From a checkpoint of a small masked image model: 48-pixel images, encoder layers 8.
Rows from block 3 of the decoder of a small masked image model, named by matrix and row number. Rows with one number belong to one neuron. Each number is 128 + 24 x the weight over its row's rms, rounded and kept within 0 to 255. All counts start at 0. After the name is the row's rms in percent of the matrix's.
After each neuron's rows are labels from the 100 images, of 14976, where the neuron reaches its largest size: "colour at peak" is the nearest of a few named colours to the mean colour under the peak; "top examples" is what is common among them. Only what is clearly more common there than usual is listed. The data: capsule endoscopy frames (Kvasir-Capsule).
# gate: MLP gate (decoder.3.mlp.gate.weight, 1024x256), inputs 0-85
# fc1: MLP up (decoder.3.mlp.fc1.weight, 1024x256), inputs 0-85
# fc2: MLP down (decoder.3.mlp.fc2.weight, 256x1024, transposed), outputs 0-85

gate.713 103 [113 146 138 154 116 153 131 135 136 166 149 111 113 147 164 118 109 176 137 123 111 127 129 163 155 110 131 121 147  68 116 178 104 169 140 121 109 137 150 144 136  87 126 159 148 146 132  89 129 142 175 162 106 136 116 137 121 118 107 117 154 120 107 149 150 168 130 126 112 150 152 132 138  79 146 113 117 153 146 161 137 127 132 110 135 169]
fc1.713 118 [108 129 141 100 147 109 119 145  94 121 132 118 155 122 130 166 166 127 143 157 122 106  85 153 123 106 164 119 178 150 125  93 122 132  82  98 139 147 119  83 110 157 120  92 164 121 134 131 127 128 119 113 125 109 128 108 124 102 167  80 164 134 105 119 130 155 138 151 125 114 145 130  63 129 176  82 165 139 152 135 118 125 156 157 125  79]
fc2.713 116 [140 131  94 127 130 114  97 154 101  99 119 116 123  94 134 128 185 101 133 121 106 120 130 145 144 136 114  86 117 142 121 128  93 117  97 149 173 103 137 119 158 125 139 121 148  97  97 119 119 111 136 180 144 134 121 119 118 118 157 103 131 125 110 104 129 111 121 120 106  83 142 151 114  90 181 139 164 176 147 109 108 138 128 138  95 119]
colour at peak: black
top examples: finding: ileocecal valve

gate.4 102 [124  75 105  94 116 127 156 114 124  89 100 131 142  92 109 117 123 126  82 135 110 149 124 104 127 121  95  85 109 122 146 155 152 100 113 116 129 118 108 105 115 102 114 153 141 164 133 150 165 106 115  71 135 106 144 120 124 106 133 138 125 126 132 111  94 165 116 126 124 152 184 163 173  96 160 162 145 174 135 178 127 116 145 141 132 143]
fc1.4 112 [150 138 143  99  89 119 116 167 112  81 118 128 134 119 142 138 178 112 116 110 100 155 142 128 130 116 143 124  96 144 124 118 136 145 144 125 112  88 126 134 116 139  98 139 138 108 128 150  99 109 102 113 140  91  88 162 101  92  81 139 128 144 163 103 156  70 135 107  96 141 131 183 131 160 174 105 167 136 136 127 161  83 148 108 172 125]
fc2.4 105 [127 152 102 120  98 122  72 146 101 129 154 113 113 116 119 152 128  91  90 137 158 171 118 125 120 118 154 148 158 124 111 132 161 107 139 163  89 128 162  81 125 116 141 141 120 165 166 128 125 104 171 127 127 107 140 100 110 162 130  60 125 154 132 135 175 135 158 133 170  91 119  99 123 113 174 118 102 130 103 126 101 120 140 135  89 116]
colour at peak: black
top examples: finding: ileocecal valve

gate.134 089 [132 114 157 129 131 102 149  85 120 104  96 100  93 151 115 135  97 171 109 163  97  79  92 119 101  67 136 134 102  82 101 101 123 143 141  97 131 128 160  99 150 136 116 127 171 139  66 125 146 131 112 155 154 120 151 127 153 133 166 139 132 139 179 108 158 119 132 126 147 103 104 165 135 132  95 116 148 116 125 141  65 111 116 142 185 134]
fc1.134 101 [142 144 185 159  96 127 147 114  97 118  98 134  83 133 130 115 158 154 146 139 110  99 116 122  79 126 110 115 119  89 133 122 107 147 164 142 156 150 114 116 166 134 104 144 112 155 112 136 153 146 103 174 141 103 124 146  97 123 123 137 132 117 125 128 170 120 123 100 142 105 136 114 115 149 116  85 112 185 106 159 127 105 140 168 120 173]
fc2.134 098 [172 137 120 129 125 120 146 113 138 129 147 122 151 131 100 134  88 157 202 106 101 159 155 130 134 126 109 131 140  99 132  96 102 127 121 185 131  94 165 120 129  84 156 168 139 153 147 147 150 151 123 160 110 121 100 160 155 133 106 111 109  96 141 126 105 108 143  99 149 133 136 120 115 135 134 119 114 132  99 130 125 130 138 134 123 158]
colour at peak: black
top examples: finding: ileocecal valve; finding: pylorus

gate.699 083 [115 137 141 148 110 121 130 128 143  94 141 112 126 163 149 146 150 135 126  81  96 116 135 142 125 149 148 116  90 159 109 104 134 126 144 136 117  69 109 158 114 154 116  70 153 143 172 107 100 130 137 148 146 116 153 147 135 116 161 108 111 124 151 127 129 121 113 177 125 145 113 146 145 125 161 129 104 128 145 136 116 140 165  93 107 127]
fc1.699 092 [175 121 150 128 112 142 188 106 143 158 140 139 101 136 124 184 105  92  84 121 135 131  83  87  89 120 148 132 130 114 165 117 160 114 177 118 124 126 134  91 133 122 163 151  76  97 131 127 157 112 124 163 163  83 146 111 117 123 124 168 165 155 126 154 105 144 126 171 129 181 177 102 136 129 119 140 156 125 187 164 135 124 145 131 135 114]
fc2.699 094 [117 134 121 135  94 128 140 112 125 111 122 107 140 127 170 161  97 156 111 108  96 133 145 152 127 132 136 142 125 132 162 150 107 160 171 148 115 156 113 118  91 175 144 149 113  95 105 109 154 150 119 139 126 109 108 144 140 112  93 104 128 102 151 132 103 116 125 122 144 103 108 145 107  94 109 129  92 142 118 154 160  85 119  89 153 122]
colour at peak: pink
top examples: finding: ileocecal valve

gate.228 096 [149 142 147 143 102 181 135 140 131 169 165 130 135 154 102 108 134 137 124 118 153 131 119 150 113 105 114 124 130 101 124 145 145 144  86 127 127 113 125 156 134 116 171 130 168 120 100  91  94 160 161 110 141 111 140 104 121  96 153  53  76  71 113 113 172 108 168 110 133 117 151 170  71 118 129 145 116 121  86  96 133 190 107 115 101 131]
fc1.228 099 [130 134 164 121  72 156 161 140  83 172 119  98 109 105 108 131 104 125 120 122 132 149 145 115 115 109 129 146 128 138 134 122 139  89 159 132 121 113  80 127  87 103 162 134  84 132 137 107 150 112 125 113  99 109 166  96  86 110 108 161 142 184 113 153 130 124 120 198  99 122 142 144 103 110  76  95 114 112 158 167 125 129 143 160 146 113]
fc2.228 091 [101 118 159 133  88 143 155 152 113 106 124 137 119 107 114 153 144 134 162 121 123 116  97 186 136 127 129 146  82 103 158 110  98 156 124 132 127 160 124  72 119 101 112 147 122 111 158 121 138 177 144 178 149 139 113 121 114 145 159 147 132 140 135 114 145 107 107 122 105 117 160 131 149  84 142 121 122 153 119 150 160 130 145 118 128 119]
colour at peak: pink; grey
top examples: finding: lymphangiectasia

gate.396 082 [ 99 150 129 133 148  83 152 136 118 136 142 120 135 139  96 141 104 119 156 134 133  76 128 126 117  98  94 136 151 119 111 148 153 115 122 120 122 101 128 105 189 138 109  86 139 137 153 125 102 159 154 109 152 144 138 111 129 163 111 145 132 138 140 120 151 168 144 119 106 131 113 113  92 148 124 148 113 138 160 143 182  85 134 136 164 135]
fc1.396 071 [ 93 123 146 128 127  98 129 136 144 112 156 164 138  95  99 124 112 140 178 119 136  87 141 136 144  77  94 141 148 129  94 133 139 187 106 101 143 119 104  81 157 125 103 120 104 129 167 154 157 140 124 129 130 155 119 157 114 165 104 153 134 138 130 146 144 156  97 150  85 146  87 136  68 104  84 131 131  91 144 149 149  91 129 127 165  99]
fc2.396 097 [156  83 111 198  96 150 116 123 127  88 122 161 145  92 155 107 156 133  94  90 153 147 176 120 136 169 108 106 106 117 131 115 135 182 110 137 123 105 103 119 112 156 133 176 151 126  84 117 164 154 108 163 111 128 145 120 128 132 106 130 132 144  94 109 107 139 107 118 155 138 181 142 161 123 111 137 132 112 133 187  72 187 125 134 151 154]
colour at peak: black
top examples: finding: pylorus

gate.413 092 [109 167 151 115  84 107 120 148  88 115 118 144 158 113  98 125 121 110  93 107 124 126 129 111 161 104 141 140 128 115 108 159 141  84 149 168 141 173 175 133 139 143 125 149 108  87 139 154 156 163 167 105 158  93 112 111  90 138 153 135 134 135 201  91 178 139  60  89 138 116 163 122  93 106  77  94 106 153 147 127  97  72 115 102 142 174]
fc1.413 084 [108  97 143 135 166 166  66  82 110 143 164 119 127 143 150 147 133 154 168 157  86 120  89 151 137 179  95  83 134 128 108  75  68 143 163 134 136 144  85 119  97  94  97 172 122 143 124  96 128 134  95 135 133 134 138 156 159 125 126 133 132 166  99 120 103 133 133 190 121 133  94 131 147 143 134 126 150 105 108 134 144 141 155 130  96 105]
fc2.413 092 [119 139 171 154 120 114 136 134 127 118 141 152 124 117 133 133 137 111  91 123 146 166 161 115 149 150 101 165 115  78 124 171 142  88  81 127 124 149 158 120  91 106 109 105 119 119 147 172 137 113 134 164 141 114 117 129 125 170 110  81 100 139 144 105 149 116 121 119  94 143 124 123 136 135  98  97 173 142 128 120  93  96 126 122 140 133]
colour at peak: grey
top examples: finding: pylorus

gate.488 085 [131  93 122 139 106 164 130 129 107 115 126 124 107 146 171 135 166 141 120  61 159 138 158 115 128  97 104 140 166 133 129  91 151 141 177 139 110 102 149 119 121  98 144 143 157 127  84 109 151 141 109 117 129 113 135 154 109 137 115 124 157 148 108 162 127 141 116 141 137 137  74 134 166 135 129 163 116 142 147 174 125 145 120 126  83  96]
fc1.488 077 [100 115  88  99 146 131 110 119 110 119 102 167 147 160 114 131 100 133 154 123 124 145 148 133 107 150 132 180 116 109  77 139 108 119 115 134 149 101 103 136  99 106  85 154 117 116 142 111 126 100 156 169 139 101 115 142  77 119 141 127 123 108 160 153 110 142 143 134 134  79 141 122 154 191 127  76 126 113 116 182 123 119  87  79 158 148]
fc2.488 097 [125 174 108 129 122 127 150  93 136 117  78 151  95 155 120 103 148 203 142 127 100 119 122 129 122 184 144 158 161 167 110 130 133 107 127 124 143 155 158 141 114 146 122  95 109 118 124 138 118 140 144 143 185 110 112 128 127 112  83 132 156 155 122 151  92 136 117 106  91 149 135 112 122  95 136 131 128 143 125 119 148 116 139  68 107 127]
colour at peak: grey
top examples: finding: foreign body

gate.730 086 [147 128 103 107 138 105 119 169 150  96 111 168 149 118 121 143 138 151 101 119 124 109 148 108 110 171 135 144  89 135 130 100 162 138  92 141 138 123 131 151  79 147 145  81 118 135 150 108 133 140 151 122  93 102 170 131 163 144 167 145 138 132 114 161 130 145 136 127 109 148 134 146 114 101 152 136 171 126 145 125 138 133 161 134 171 107]
fc1.730 079 [139 130 131 109 146 110 109 125 108 125 133 196 135 124 121 139 128 120  80  96 120 137  71 118 135 181 152 160 114 169 113  99 145 149 120 117 160 141 103 115 150 111 141 118 110 110 114 122 111 176 128 133 119 106 138  96 157 150 170 140 128 167  82 166 114 130 154 124  96 100  82 113 137  87 109 131 173 127 107 146 115 100 136 103 160 113]
fc2.730 096 [146 154 176 104 117 115  88  99  83 132 102 131 145 150  93 120 111 141 142  96 129 126  85 109 155  97 125 102 112 153 108 112 147 133 153 121 149 128 155 131 118  62 131 128 119 122 134 127 147 136 133 130 123 102 105  64 120 144 155 150 102 162 134 146 142 119 143 161 146 124 149  77 135 135  98 161 127 167 126 137 126  95 131 135 106 120]
colour at peak: orange
top examples: finding: ileocecal valve

gate.545 094 [160 102 130 140 148 156  77 141 129  94 160 103 151 125 105 117 134 141  84 152 136  92 147 121 131 112 123 128 147 151 115 125 162  96 131 123 166 112  81 108 138 167 162 121 112 153 104  97 151  97 127 109 127 100 142 118 109 104 143 144 152 124 145 152 119 167 107 131 177 106 123 119 187 143 113 115 104 155 163 116 147 138 151  49 173  74]
fc1.545 097 [ 93 104 144  93 111 145 125 119 139 117 149 140 158 127 118 113  97 136 132 113 143 133 124 124 119 117 163 121 134 199 124 113 166 111 124  94 116 125 129 117 130 161 175 120 121  91 120 133 109 130 126 128 110 158 124 110 146  78 155 126 145 155 137 132 127 129 138 127 148 139  79  80 104 152 136 122  98  94 109 120 146 151 129 122 139 103]
fc2.545 102 [ 86 110 133 104 177 153 114 104 151 135  78 101 151 116 158 149 124  99 125 104 146 154 138 116 107 173 155 148 118 121 145 154 154 110 158 152 111 116 131 153 143 139 131 166 140  99 133 114 127  68  90  69 117 143 115 124 153 119 115 112 119 140  90 153 132 173 143 124 111 116 141 164 128 115 172 141 134 121 156 140  96 129 101 135 145  99]
colour at peak: black
top examples: finding: pylorus

gate.383 094 [132 113 119 112 121  96 133  96  99 159 123 157 144 113 130 179 121 108 159  83 114 132 108 110 144 145 171 121 111 149 157 148 109 117 123 122 107  97 118 108 131  98 127 104 130 152 153  90 124 155 136 150  91 128 140 108 109 134  92 143 131 139 165 140 162 110 132 146 129  95 123 164 145 131  97 121 108 114 154 120 116 159 124 128 120 140]
fc1.383 093 [151 138 120 153 137 114 164 101 145 159 142 143 116 137 107 149 144 101 126  97 139 145  80 142 151 149 161 151 160 140 176 135 148 100 137  83 103 115 116  67 144 146 147 114 135 144 161  89 141 150 125 106 117 155 123  77 170 162 125 120  82 145 150 120 167 121 120 159 145 130 115 170 122 152 101 115 147 138 135 101  94 119 151 135 106 150]
fc2.383 100 [103  78 140 159 134 141 105 161 131 120 113 132 132 169 136 167 135 155 128 118 134 103 114 190 114 127 110 119 167 124  99 125 165 131 105 120 137  90 129 121 109  88 148 167 128 138 156 142 121 132 197 122 120 121 132 130 134  60 181 122 127 118 119  95 150 177 105 121 144 131 132 134 143 167 135 164 156 107  77 112 127  90 152 164 121  86]
colour at peak: pink; grey
top examples: finding: pylorus

gate.572 109 [168 124 113 129 120 100 163  88 130  91 143 111 122 109 135 142 148  84 135 138 159 192  99  80 151 159 178 122 160 106 152 139 164 140 128  83 122 167 133  88 135  95  99 140 106 124 125 147 113 120 148 171 149 151 120 134 115 121 146 134 151 117 132 113 128 156 113 128 123 108 137 156 100 112 147  90 118 128 148 104 139 127 165 118 111 132]
fc1.572 105 [133 138 121 127 135 109 148 174 127 105 119 122 110 123 120 106 119 113 122 120 137 126  89 105 118 118 154 133 102 158 113 151 104 116 117 135 137 166 131 126 112 153 118 127 117 110 177 107 136  97 123 126 136 175 172 113 168 126 117 138 116 114 138 178 126 183 101  85 170  82 129 128 115  84 121 128 141 129 113 117 149 171 118 127  78 155]
fc2.572 090 [134 145 151 158 132 145 122 156  89 129 161 119 134 134 132 134 136 123 150 136 138 178 139 102 136  89  92 101 122 111 146 159 135 164 136 112  99 143 128 134  93 149 152 128 115 120 150 105 128 135 155  77 122 129 139  82 133 157  85 120 119  88 142 123 156 137 167 128 148 124  97 104 130 154 141  93 122  90 142 163 127  96 120 163 105  94]
colour at peak: orange
top examples: finding: ileocecal valve

gate.47 108 [146 150  79 165 134  90 108 124 123 145 108 191  98 128  94 100 112 160  67 122 170 171 132 108 128 140 150 113 119 123 120 113 152 137 113 118 133  90 174 107 123 100  88 113 146  99 140 112 130 108 137 188 123 126 130 106 140 145 145 144  93 171 121 121 136 112  90 133  95 105 154 146 154 128 146 121 142  85  98 112 131 191 117 119  93 148]
fc1.47 105 [ 96  82 152  97 163 177 147 125 141 130 140  49 132 104 131 124 143 115 113 138 123 104 131 174 113 113  96 146 101  98 118 128  98 163 121  92 155 165  87 139 180 102 106 162 130 115 102 111 129 103 148  99 107 156 138 183 152 133 139 133 132 121 151 133 151  96 152 139 115 113 132 154 116  95 143 111 117 131 150 102 155  93 146 149 139  98]
fc2.47 099 [172 108  95 132 133 112 127 163 186  73 161  91 128 170 138 140  97  98  88 114 140 126  98 168  99 130 131 136 120 130 151 108 136 125  94 141 151 139 100 104 107 134  97 112 148  96 116 159 109 139  84  97 134 166 173  83 123  91 133 127 121 140 139 180 157 152 121  82 110 121 127 156 130 135 119 175 137 122 145  75 150 124 138 128 122 166]
colour at peak: grey; orange
top examples: finding: ileocecal valve

gate.264 117 [120 112 111 146 161 106 155 127 140 168 121 116 159 152 126 157 123  93 160 108 169 151 110 186  72 126 126 142 116 132 114 126 105 142 100 117 168 117 109 150 138 170 126 141 171 207 107 131 124 112 121  92 134 146 141 138 140  97 104  98 118 137 130 137 140 138  98 129 136 121 146 102 147 142  90 118 133 151 157 118 138 132 103  68  92 113]
fc1.264 121 [169 145 113 107 134 140 124 151 124 158 114 158 136 118 153 143 129 122 129 105 107 164  93 109 130 110 136 119 138 181  98 138 150 114 141 108 120 162 145 137 153 102  78 146  97 102 166 169 164  76 126 134 132 140 175  96 143 140 102 146 110 107 108 135 136  94 113 148 138 139 123 121 140  93 108 142 100 151 120 147 107 184 174 157  66 132]
fc2.264 094 [123 180 121 118 165 149 169  95 111  76 121 136 136 183 135 104 186 115  87 160 105  94 100 116 124 141 137 139 142 125  89 105 140 155 126 113 128 119 123 103 109 148 148 123 155 113 181 112 127 145 131 121 120 130 100 147 134 128 155  99 124 154 155 137  90 124  89 134 147 161 123 160 107 123 136 158 138 139 144  87  97 111 101 117 159 133]
colour at peak: black
top examples: finding: ileocecal valve

gate.328 088 [106 102 119 109 140 101 131 134 104 134 174 140 160 137 172 135 145 101 132 143 145 112  76  91 113 138 127 132 146 163 129 119 111 132 145 109 138 103 127 136 109 107 143 163 131 121 154 150 112 126 148 127  92 174  95 150 135 109 110 154 116  84 132 116 135 145 121  94 136 136 177 154 162 100 113 123 140 175 145 172 126 140 138 120  70 122]
fc1.328 096 [113 125 118 110 160 141 177 107  93 162 123 131  99 156 113 164 146 121  98 143 203 101 116 152 166 106 147 167 163  95 123 126  91 126  98 166  96 118  96 137 131 140 131 127 123 129 140 145 102 142 143 141 126 104 144 116 140 130 168 114 123 104 158  88 145 108 118 115 162 127  89 114  98 160 136 134 116  93 131 121 140 140 171 111 125 112]
fc2.328 106 [128 125 140 128 125  86 111 142 121 117 138 152 122 135 142 101 160 124 132 171 172 101 152  74 162  91 134 153 170 116 142  84 130 147  86  99 120  81 117 138  88 108 139 121 109 126  94 185  95 169  98 108 132 161 178 145 115 173 124 128 135 138 122 143 142 158 120 116 112 101 144 121  86 136 155 131 184  88 138 134 109 124  95 137 120 144]
colour at peak: grey
top examples: finding: ileocecal valve

gate.559 106 [101 137 110 121  78 167 162 152 132 186 143  55 125 130 126 112 147 125 103 121 151 119 121 138 117 148 150  95 121 147 128 159 126 127 107 114 126 126 145 119 139 108 125 104 103 143 145 137 128  95 140 113  90 118 146 101  78  71 144 140 128 133 148 142 121 125 139 120 132 132 117  98 112  91 182 147 154  93  96 165 128 125  96 113 124 164]
fc1.559 107 [128 134  94 175  90 154 163 124 143 102  71 142 123 148  97 149 143  94 131 109 116 135 112 108  92 100 172 152 108 131 121 163 129 144 147 154  95 137 148 146 163 158 167 110 128 164  90 139  80 117 183 143 149 107 102 134 153 161 123 126 118 162 141  83 123 120 185 151  94 151 133 139 123 105 130 151 148 139 105 123 146 136 136 150 118 116]
fc2.559 108 [121 118 110 104 144 163 131 165 152 165 143 120 185 118 129 116 192  99 146  71  97  92  94 107  88 136 179 126 112 136 147 166 120  92 150 106 148  98 125 155 125 147 125 115 121 139 179 139 124 106 122 145 127 148 112 120 115  72 151 103 120 122 120 126 105 123  99 103 166 123 134 119 164 103 113 126 163 144 174 129 179 129  95 104 118 148]
colour at peak: grey; pink
top examples: finding: pylorus

gate.568 102 [137 116 171 117 152 118 117 137  93  79 150 139 116 131 105 160 127 132 139 135 128 128 153 152 112 157 150 105 127 135 129 145 131 116 124 111 141 171 107 117 122 161 121 116 119 141 122 120 146 151  88 161 170  97 116 138 146 109  99 116 177 105 147  92 107 143 151 125 172 117 144 138 130 138  93 112 110 167 107 126 105 133  86 103 121 109]
fc1.568 105 [139 129 136 165 156 112 115 126 119 126 131  81 104 162 119 105 115 134 141 132 109 114 110 139 126 138 131 133 134 122 126 142 153 105 101  86 120 108 113 128 121 143 121  75 167 142 118 138 130 156 120 139 105 105  94 136 142 133 142 116 167 147 179 103 126 127 132 113 123  99 157 125 157 142 106  96  97 164 170 125 129 103 106 108 101 154]
fc2.568 114 [156 157 163 145 126 121 133 118 108 121 147 124  88 169 128 105 143 153 142 122 128  97 111 136 116 120 149 141 110 116 178 126 101 167 109 127  99 143 145 135 132 133 135 103 143 177 106 132 103 123  92 145 138 118 163 127 180 150 122 124 165 131 115 129 114 131 156 130 149  84 112 135 147  99 134  75 115 149 151 125 119 127 114  98 144 186]
colour at peak: black
top examples: finding: ileocecal valve

gate.723 098 [128 121 115 114 153  97 134 144  74 142 155 127 150  82 129 133 167 113 159 133 161  99 149 128 102 129 139 103 119 178 117 121 166 109 133 118 143 111 186 160 116 111 104 131 130 156 124 171 125 111 170  92 134 210 136  91 155  93 150  98  98  95 121 125 162 100 140 116 152 107 100 139 142  96 133 125 111 161 131 146 174 138 139 119 162 126]
fc1.723 106 [145 104 106 141 130  87 129 165  61 172 164 159 104 131 149 103 160 149 114 122 161 136 106 122 142 138 153 144  88 126 123  97 131 154 136 145 143 118 150 145  94 102 146 143 116 136 132 107 134 116 105 139 133 196 124 117 118 144  94  92 102 108 105 106 160 109 157 166  75 113 137 144 150 133 138 150 110 125  92 133 175 134 124 119 142 149]
fc2.723 106 [144 119 162 148 115 108 125 141 153 146 147 107 156 143 143 122 131 139  95 170 143 134 170 162 111 134 112 128 167 155 138  81 117 164 125 123 111 132 123  84 118 118 112 138 106 112 125 156 134 139 115 127 110 104 152 127 148 140  55 175 105  54 136 160 163 160 122 123 140 161  99 130 122 124 132 137 100 119 125  97 145 111 144  99 142 114]
colour at peak: grey
top examples: finding: pylorus

gate.307 088 [156 133 121 108 118 116  86 137 119  85 106 128  84 136 171 129 127 142 139  83 102 125 113  95 124  83 139 165 130 139 117 107 159 128 120 113 120  99 129 110 132 102 151 119 150 125 118 117 100 106 127 155 125 170 119 147 173 130  86 177 130 125 154 133 139 140 118 143  92 127 128 119 131 108 120 111 148 116 146 145 115 170 166 127 128 150]
fc1.307 092 [139 129 148 115 136 128  89 150  99  74 130 156  76 127 147 112 138 144 154 115 144  86 148 105 147  95  90 164 175 133 138 135 115 140 142 168 143 152 128 140 165  87 114 108 171 123 132 136 122 141 127  96 124 152 137 196 177  89 118 124  96 100 156 123  92 115 155 131 122 169 140 118 137 127  97  95 119 113 179 129 138 127 146 121 127 111]
fc2.307 093 [140 131 141 110 100 125 124  95 116  93 202 119 133 126 144 112 131 163 160  98 126 142 153 122  86 109  72 181 150 121 125 118 109 143 151 166 135  92 146 107 184 123 111 154 157  99 134 111 139 128 108 119 122 145 111 166 115 138 127 133  93 118  87 120 149 142 129 123 146 140 119 129 165 172 139 117 128 133 121 155 149 115 117 151 133  97]
colour at peak: black
top examples: finding: ileocecal valve

gate.49 102 [108 119  95 140 127 166 124 105 149 171 136 116  78 123 117 134 117 144  97 136 129 104 118 127  95 172 169 167 128 119 130 159 128 154 181 167 112  90 167 144 157 130 142 177 140 157 120 115 161 127  55 158  98 176  79 137 107 164 136 107 129 147 131 118 113 164 109 139 157 126 154 128  90 113 133 141 109 113 123 139 158 150 142 109 115 136]
fc1.49 102 [ 93 146  92 142 122 154 127 161 113 130 158 154 124 128  97 151  85 131 105 128 115 115 183  76  90  74 115 101 128 113 116 147 138 140 123 151 123 131 166 149 116 124 125 148 109 164 171 106  97 169 103 141 131 128 135 121 138 134 143 112 132 139 152 141 109  98 122 107 136 108 132 131 107 111 141 126 106 129  90 148 129 163 115 125 127 149]
fc2.49 105 [127 113 174 111 108 138 139 117 112 123 136 157 107 136 121  95 104 124 149 115 153 155 137 142 137 116  88 124 147 137 117 151 133  79 117 135 132 133 126 143  71 142 139  88 137 118 152  93 132 162 194 133 159 126 152 153 145 157  96 136  94  78 100 141 132 143 132 120 107 148  85 132 144 141  80  64 135 120 109 192 130 105 119 144 132 134]
colour at peak: black
top examples: finding: ileocecal valve

gate.747 091 [ 90 131 115 129 108 121 138 105 115 169 138 143 128  93 108 138 121 137 129 145 134  97  85 167 134 139 154 125 101 138  73 152 141 106 171 126 175 100 133 130 132 123 126 110 183  90 146 143 139 157 154  80 137 131  83  78  72  85 132 136  84 118 145 103 153  88 152 107 117 131 167 126 100 132 124 103 118  89 142 148 139 113  66 138 135 118]
fc1.747 085 [143 135 153 122 106 102 120 106  92  90 120 125 111 122 154 146 112  92 148 113  86 154 172 139 157 148 126 121 120  86 152 130 126 106 107 173 110 126 138  90  95 138 124 135  96 136 135  96 132 112 131 115  92 119 119 128 120 117 117 141 120 154 130 160 122 167 145 102 136  82 113 173 131 145 172 172 134 152  96 106 127 146 134 157 109 144]
fc2.747 095 [133 128 141 140 136 119 147 136 134 147 119 107  90 107 122 127 106 140 120 175 120 122 129 134  94 112 148 121 137 131 110  99 137 103 128 139 170 124 154 147 106 102 144  90 133 176 183 164  63 102  88  89 121 144 136  94  99 144 169 110 113  92 156 160 162 103 108 104 115 123 128 102 129 152 136 162 174  89 162 112 145 122  76 144 157 109]
colour at peak: grey
top examples: finding: pylorus

gate.611 087 [120 164 133 179 112 114 127 112 105  67 117 131  98 154 128 160 115 113 129 145 152 118 129 119 124 156 135 103 140 109 144 151 130  90 109 148 104 115 113 135 157 123 141  95 130 124  80 102 123  98 183 138  98 124 165 114 111 134 140 125 103 135  96 132 106 151 144 152 125 121  84  92 140 114  94 145 143 114 116 152 133 145 102 134 111 155]
fc1.611 082 [138 144 121 147 135 120 127 127 132  94 127  95  65 184 101 128 121 115 143 161 149 111 138  96 144 140 117 112 147 167 130 119  88 127 138 140  89 128 102 143 150 113  68 124 123 121 132 134 129 126 160 103 124 121 144 118 139 126 157 138 110 125 123 120  76 188 133 149  87 136 168  84 124 121 103 139 136 114 119 178 117 103 121 102  85 150]
fc2.611 090 [110  99 115 122 109 144  80 166 111 122 140 170 137 138 121 146 176 131 143 128 126 119 166 106 177 131 118 150 110 167 107 107 108 100 112 110 121 103 108 145 108  91 152 123  99 172 177 119 114 103 124 131 100 105 112 113 161 135 101 141 110  83 128 152 160 146 108 156 142 139 157 130  79 120 192 117 152 126 164 126 155 129 146 114 172  99]
colour at peak: orange
top examples: finding: reduced mucosal view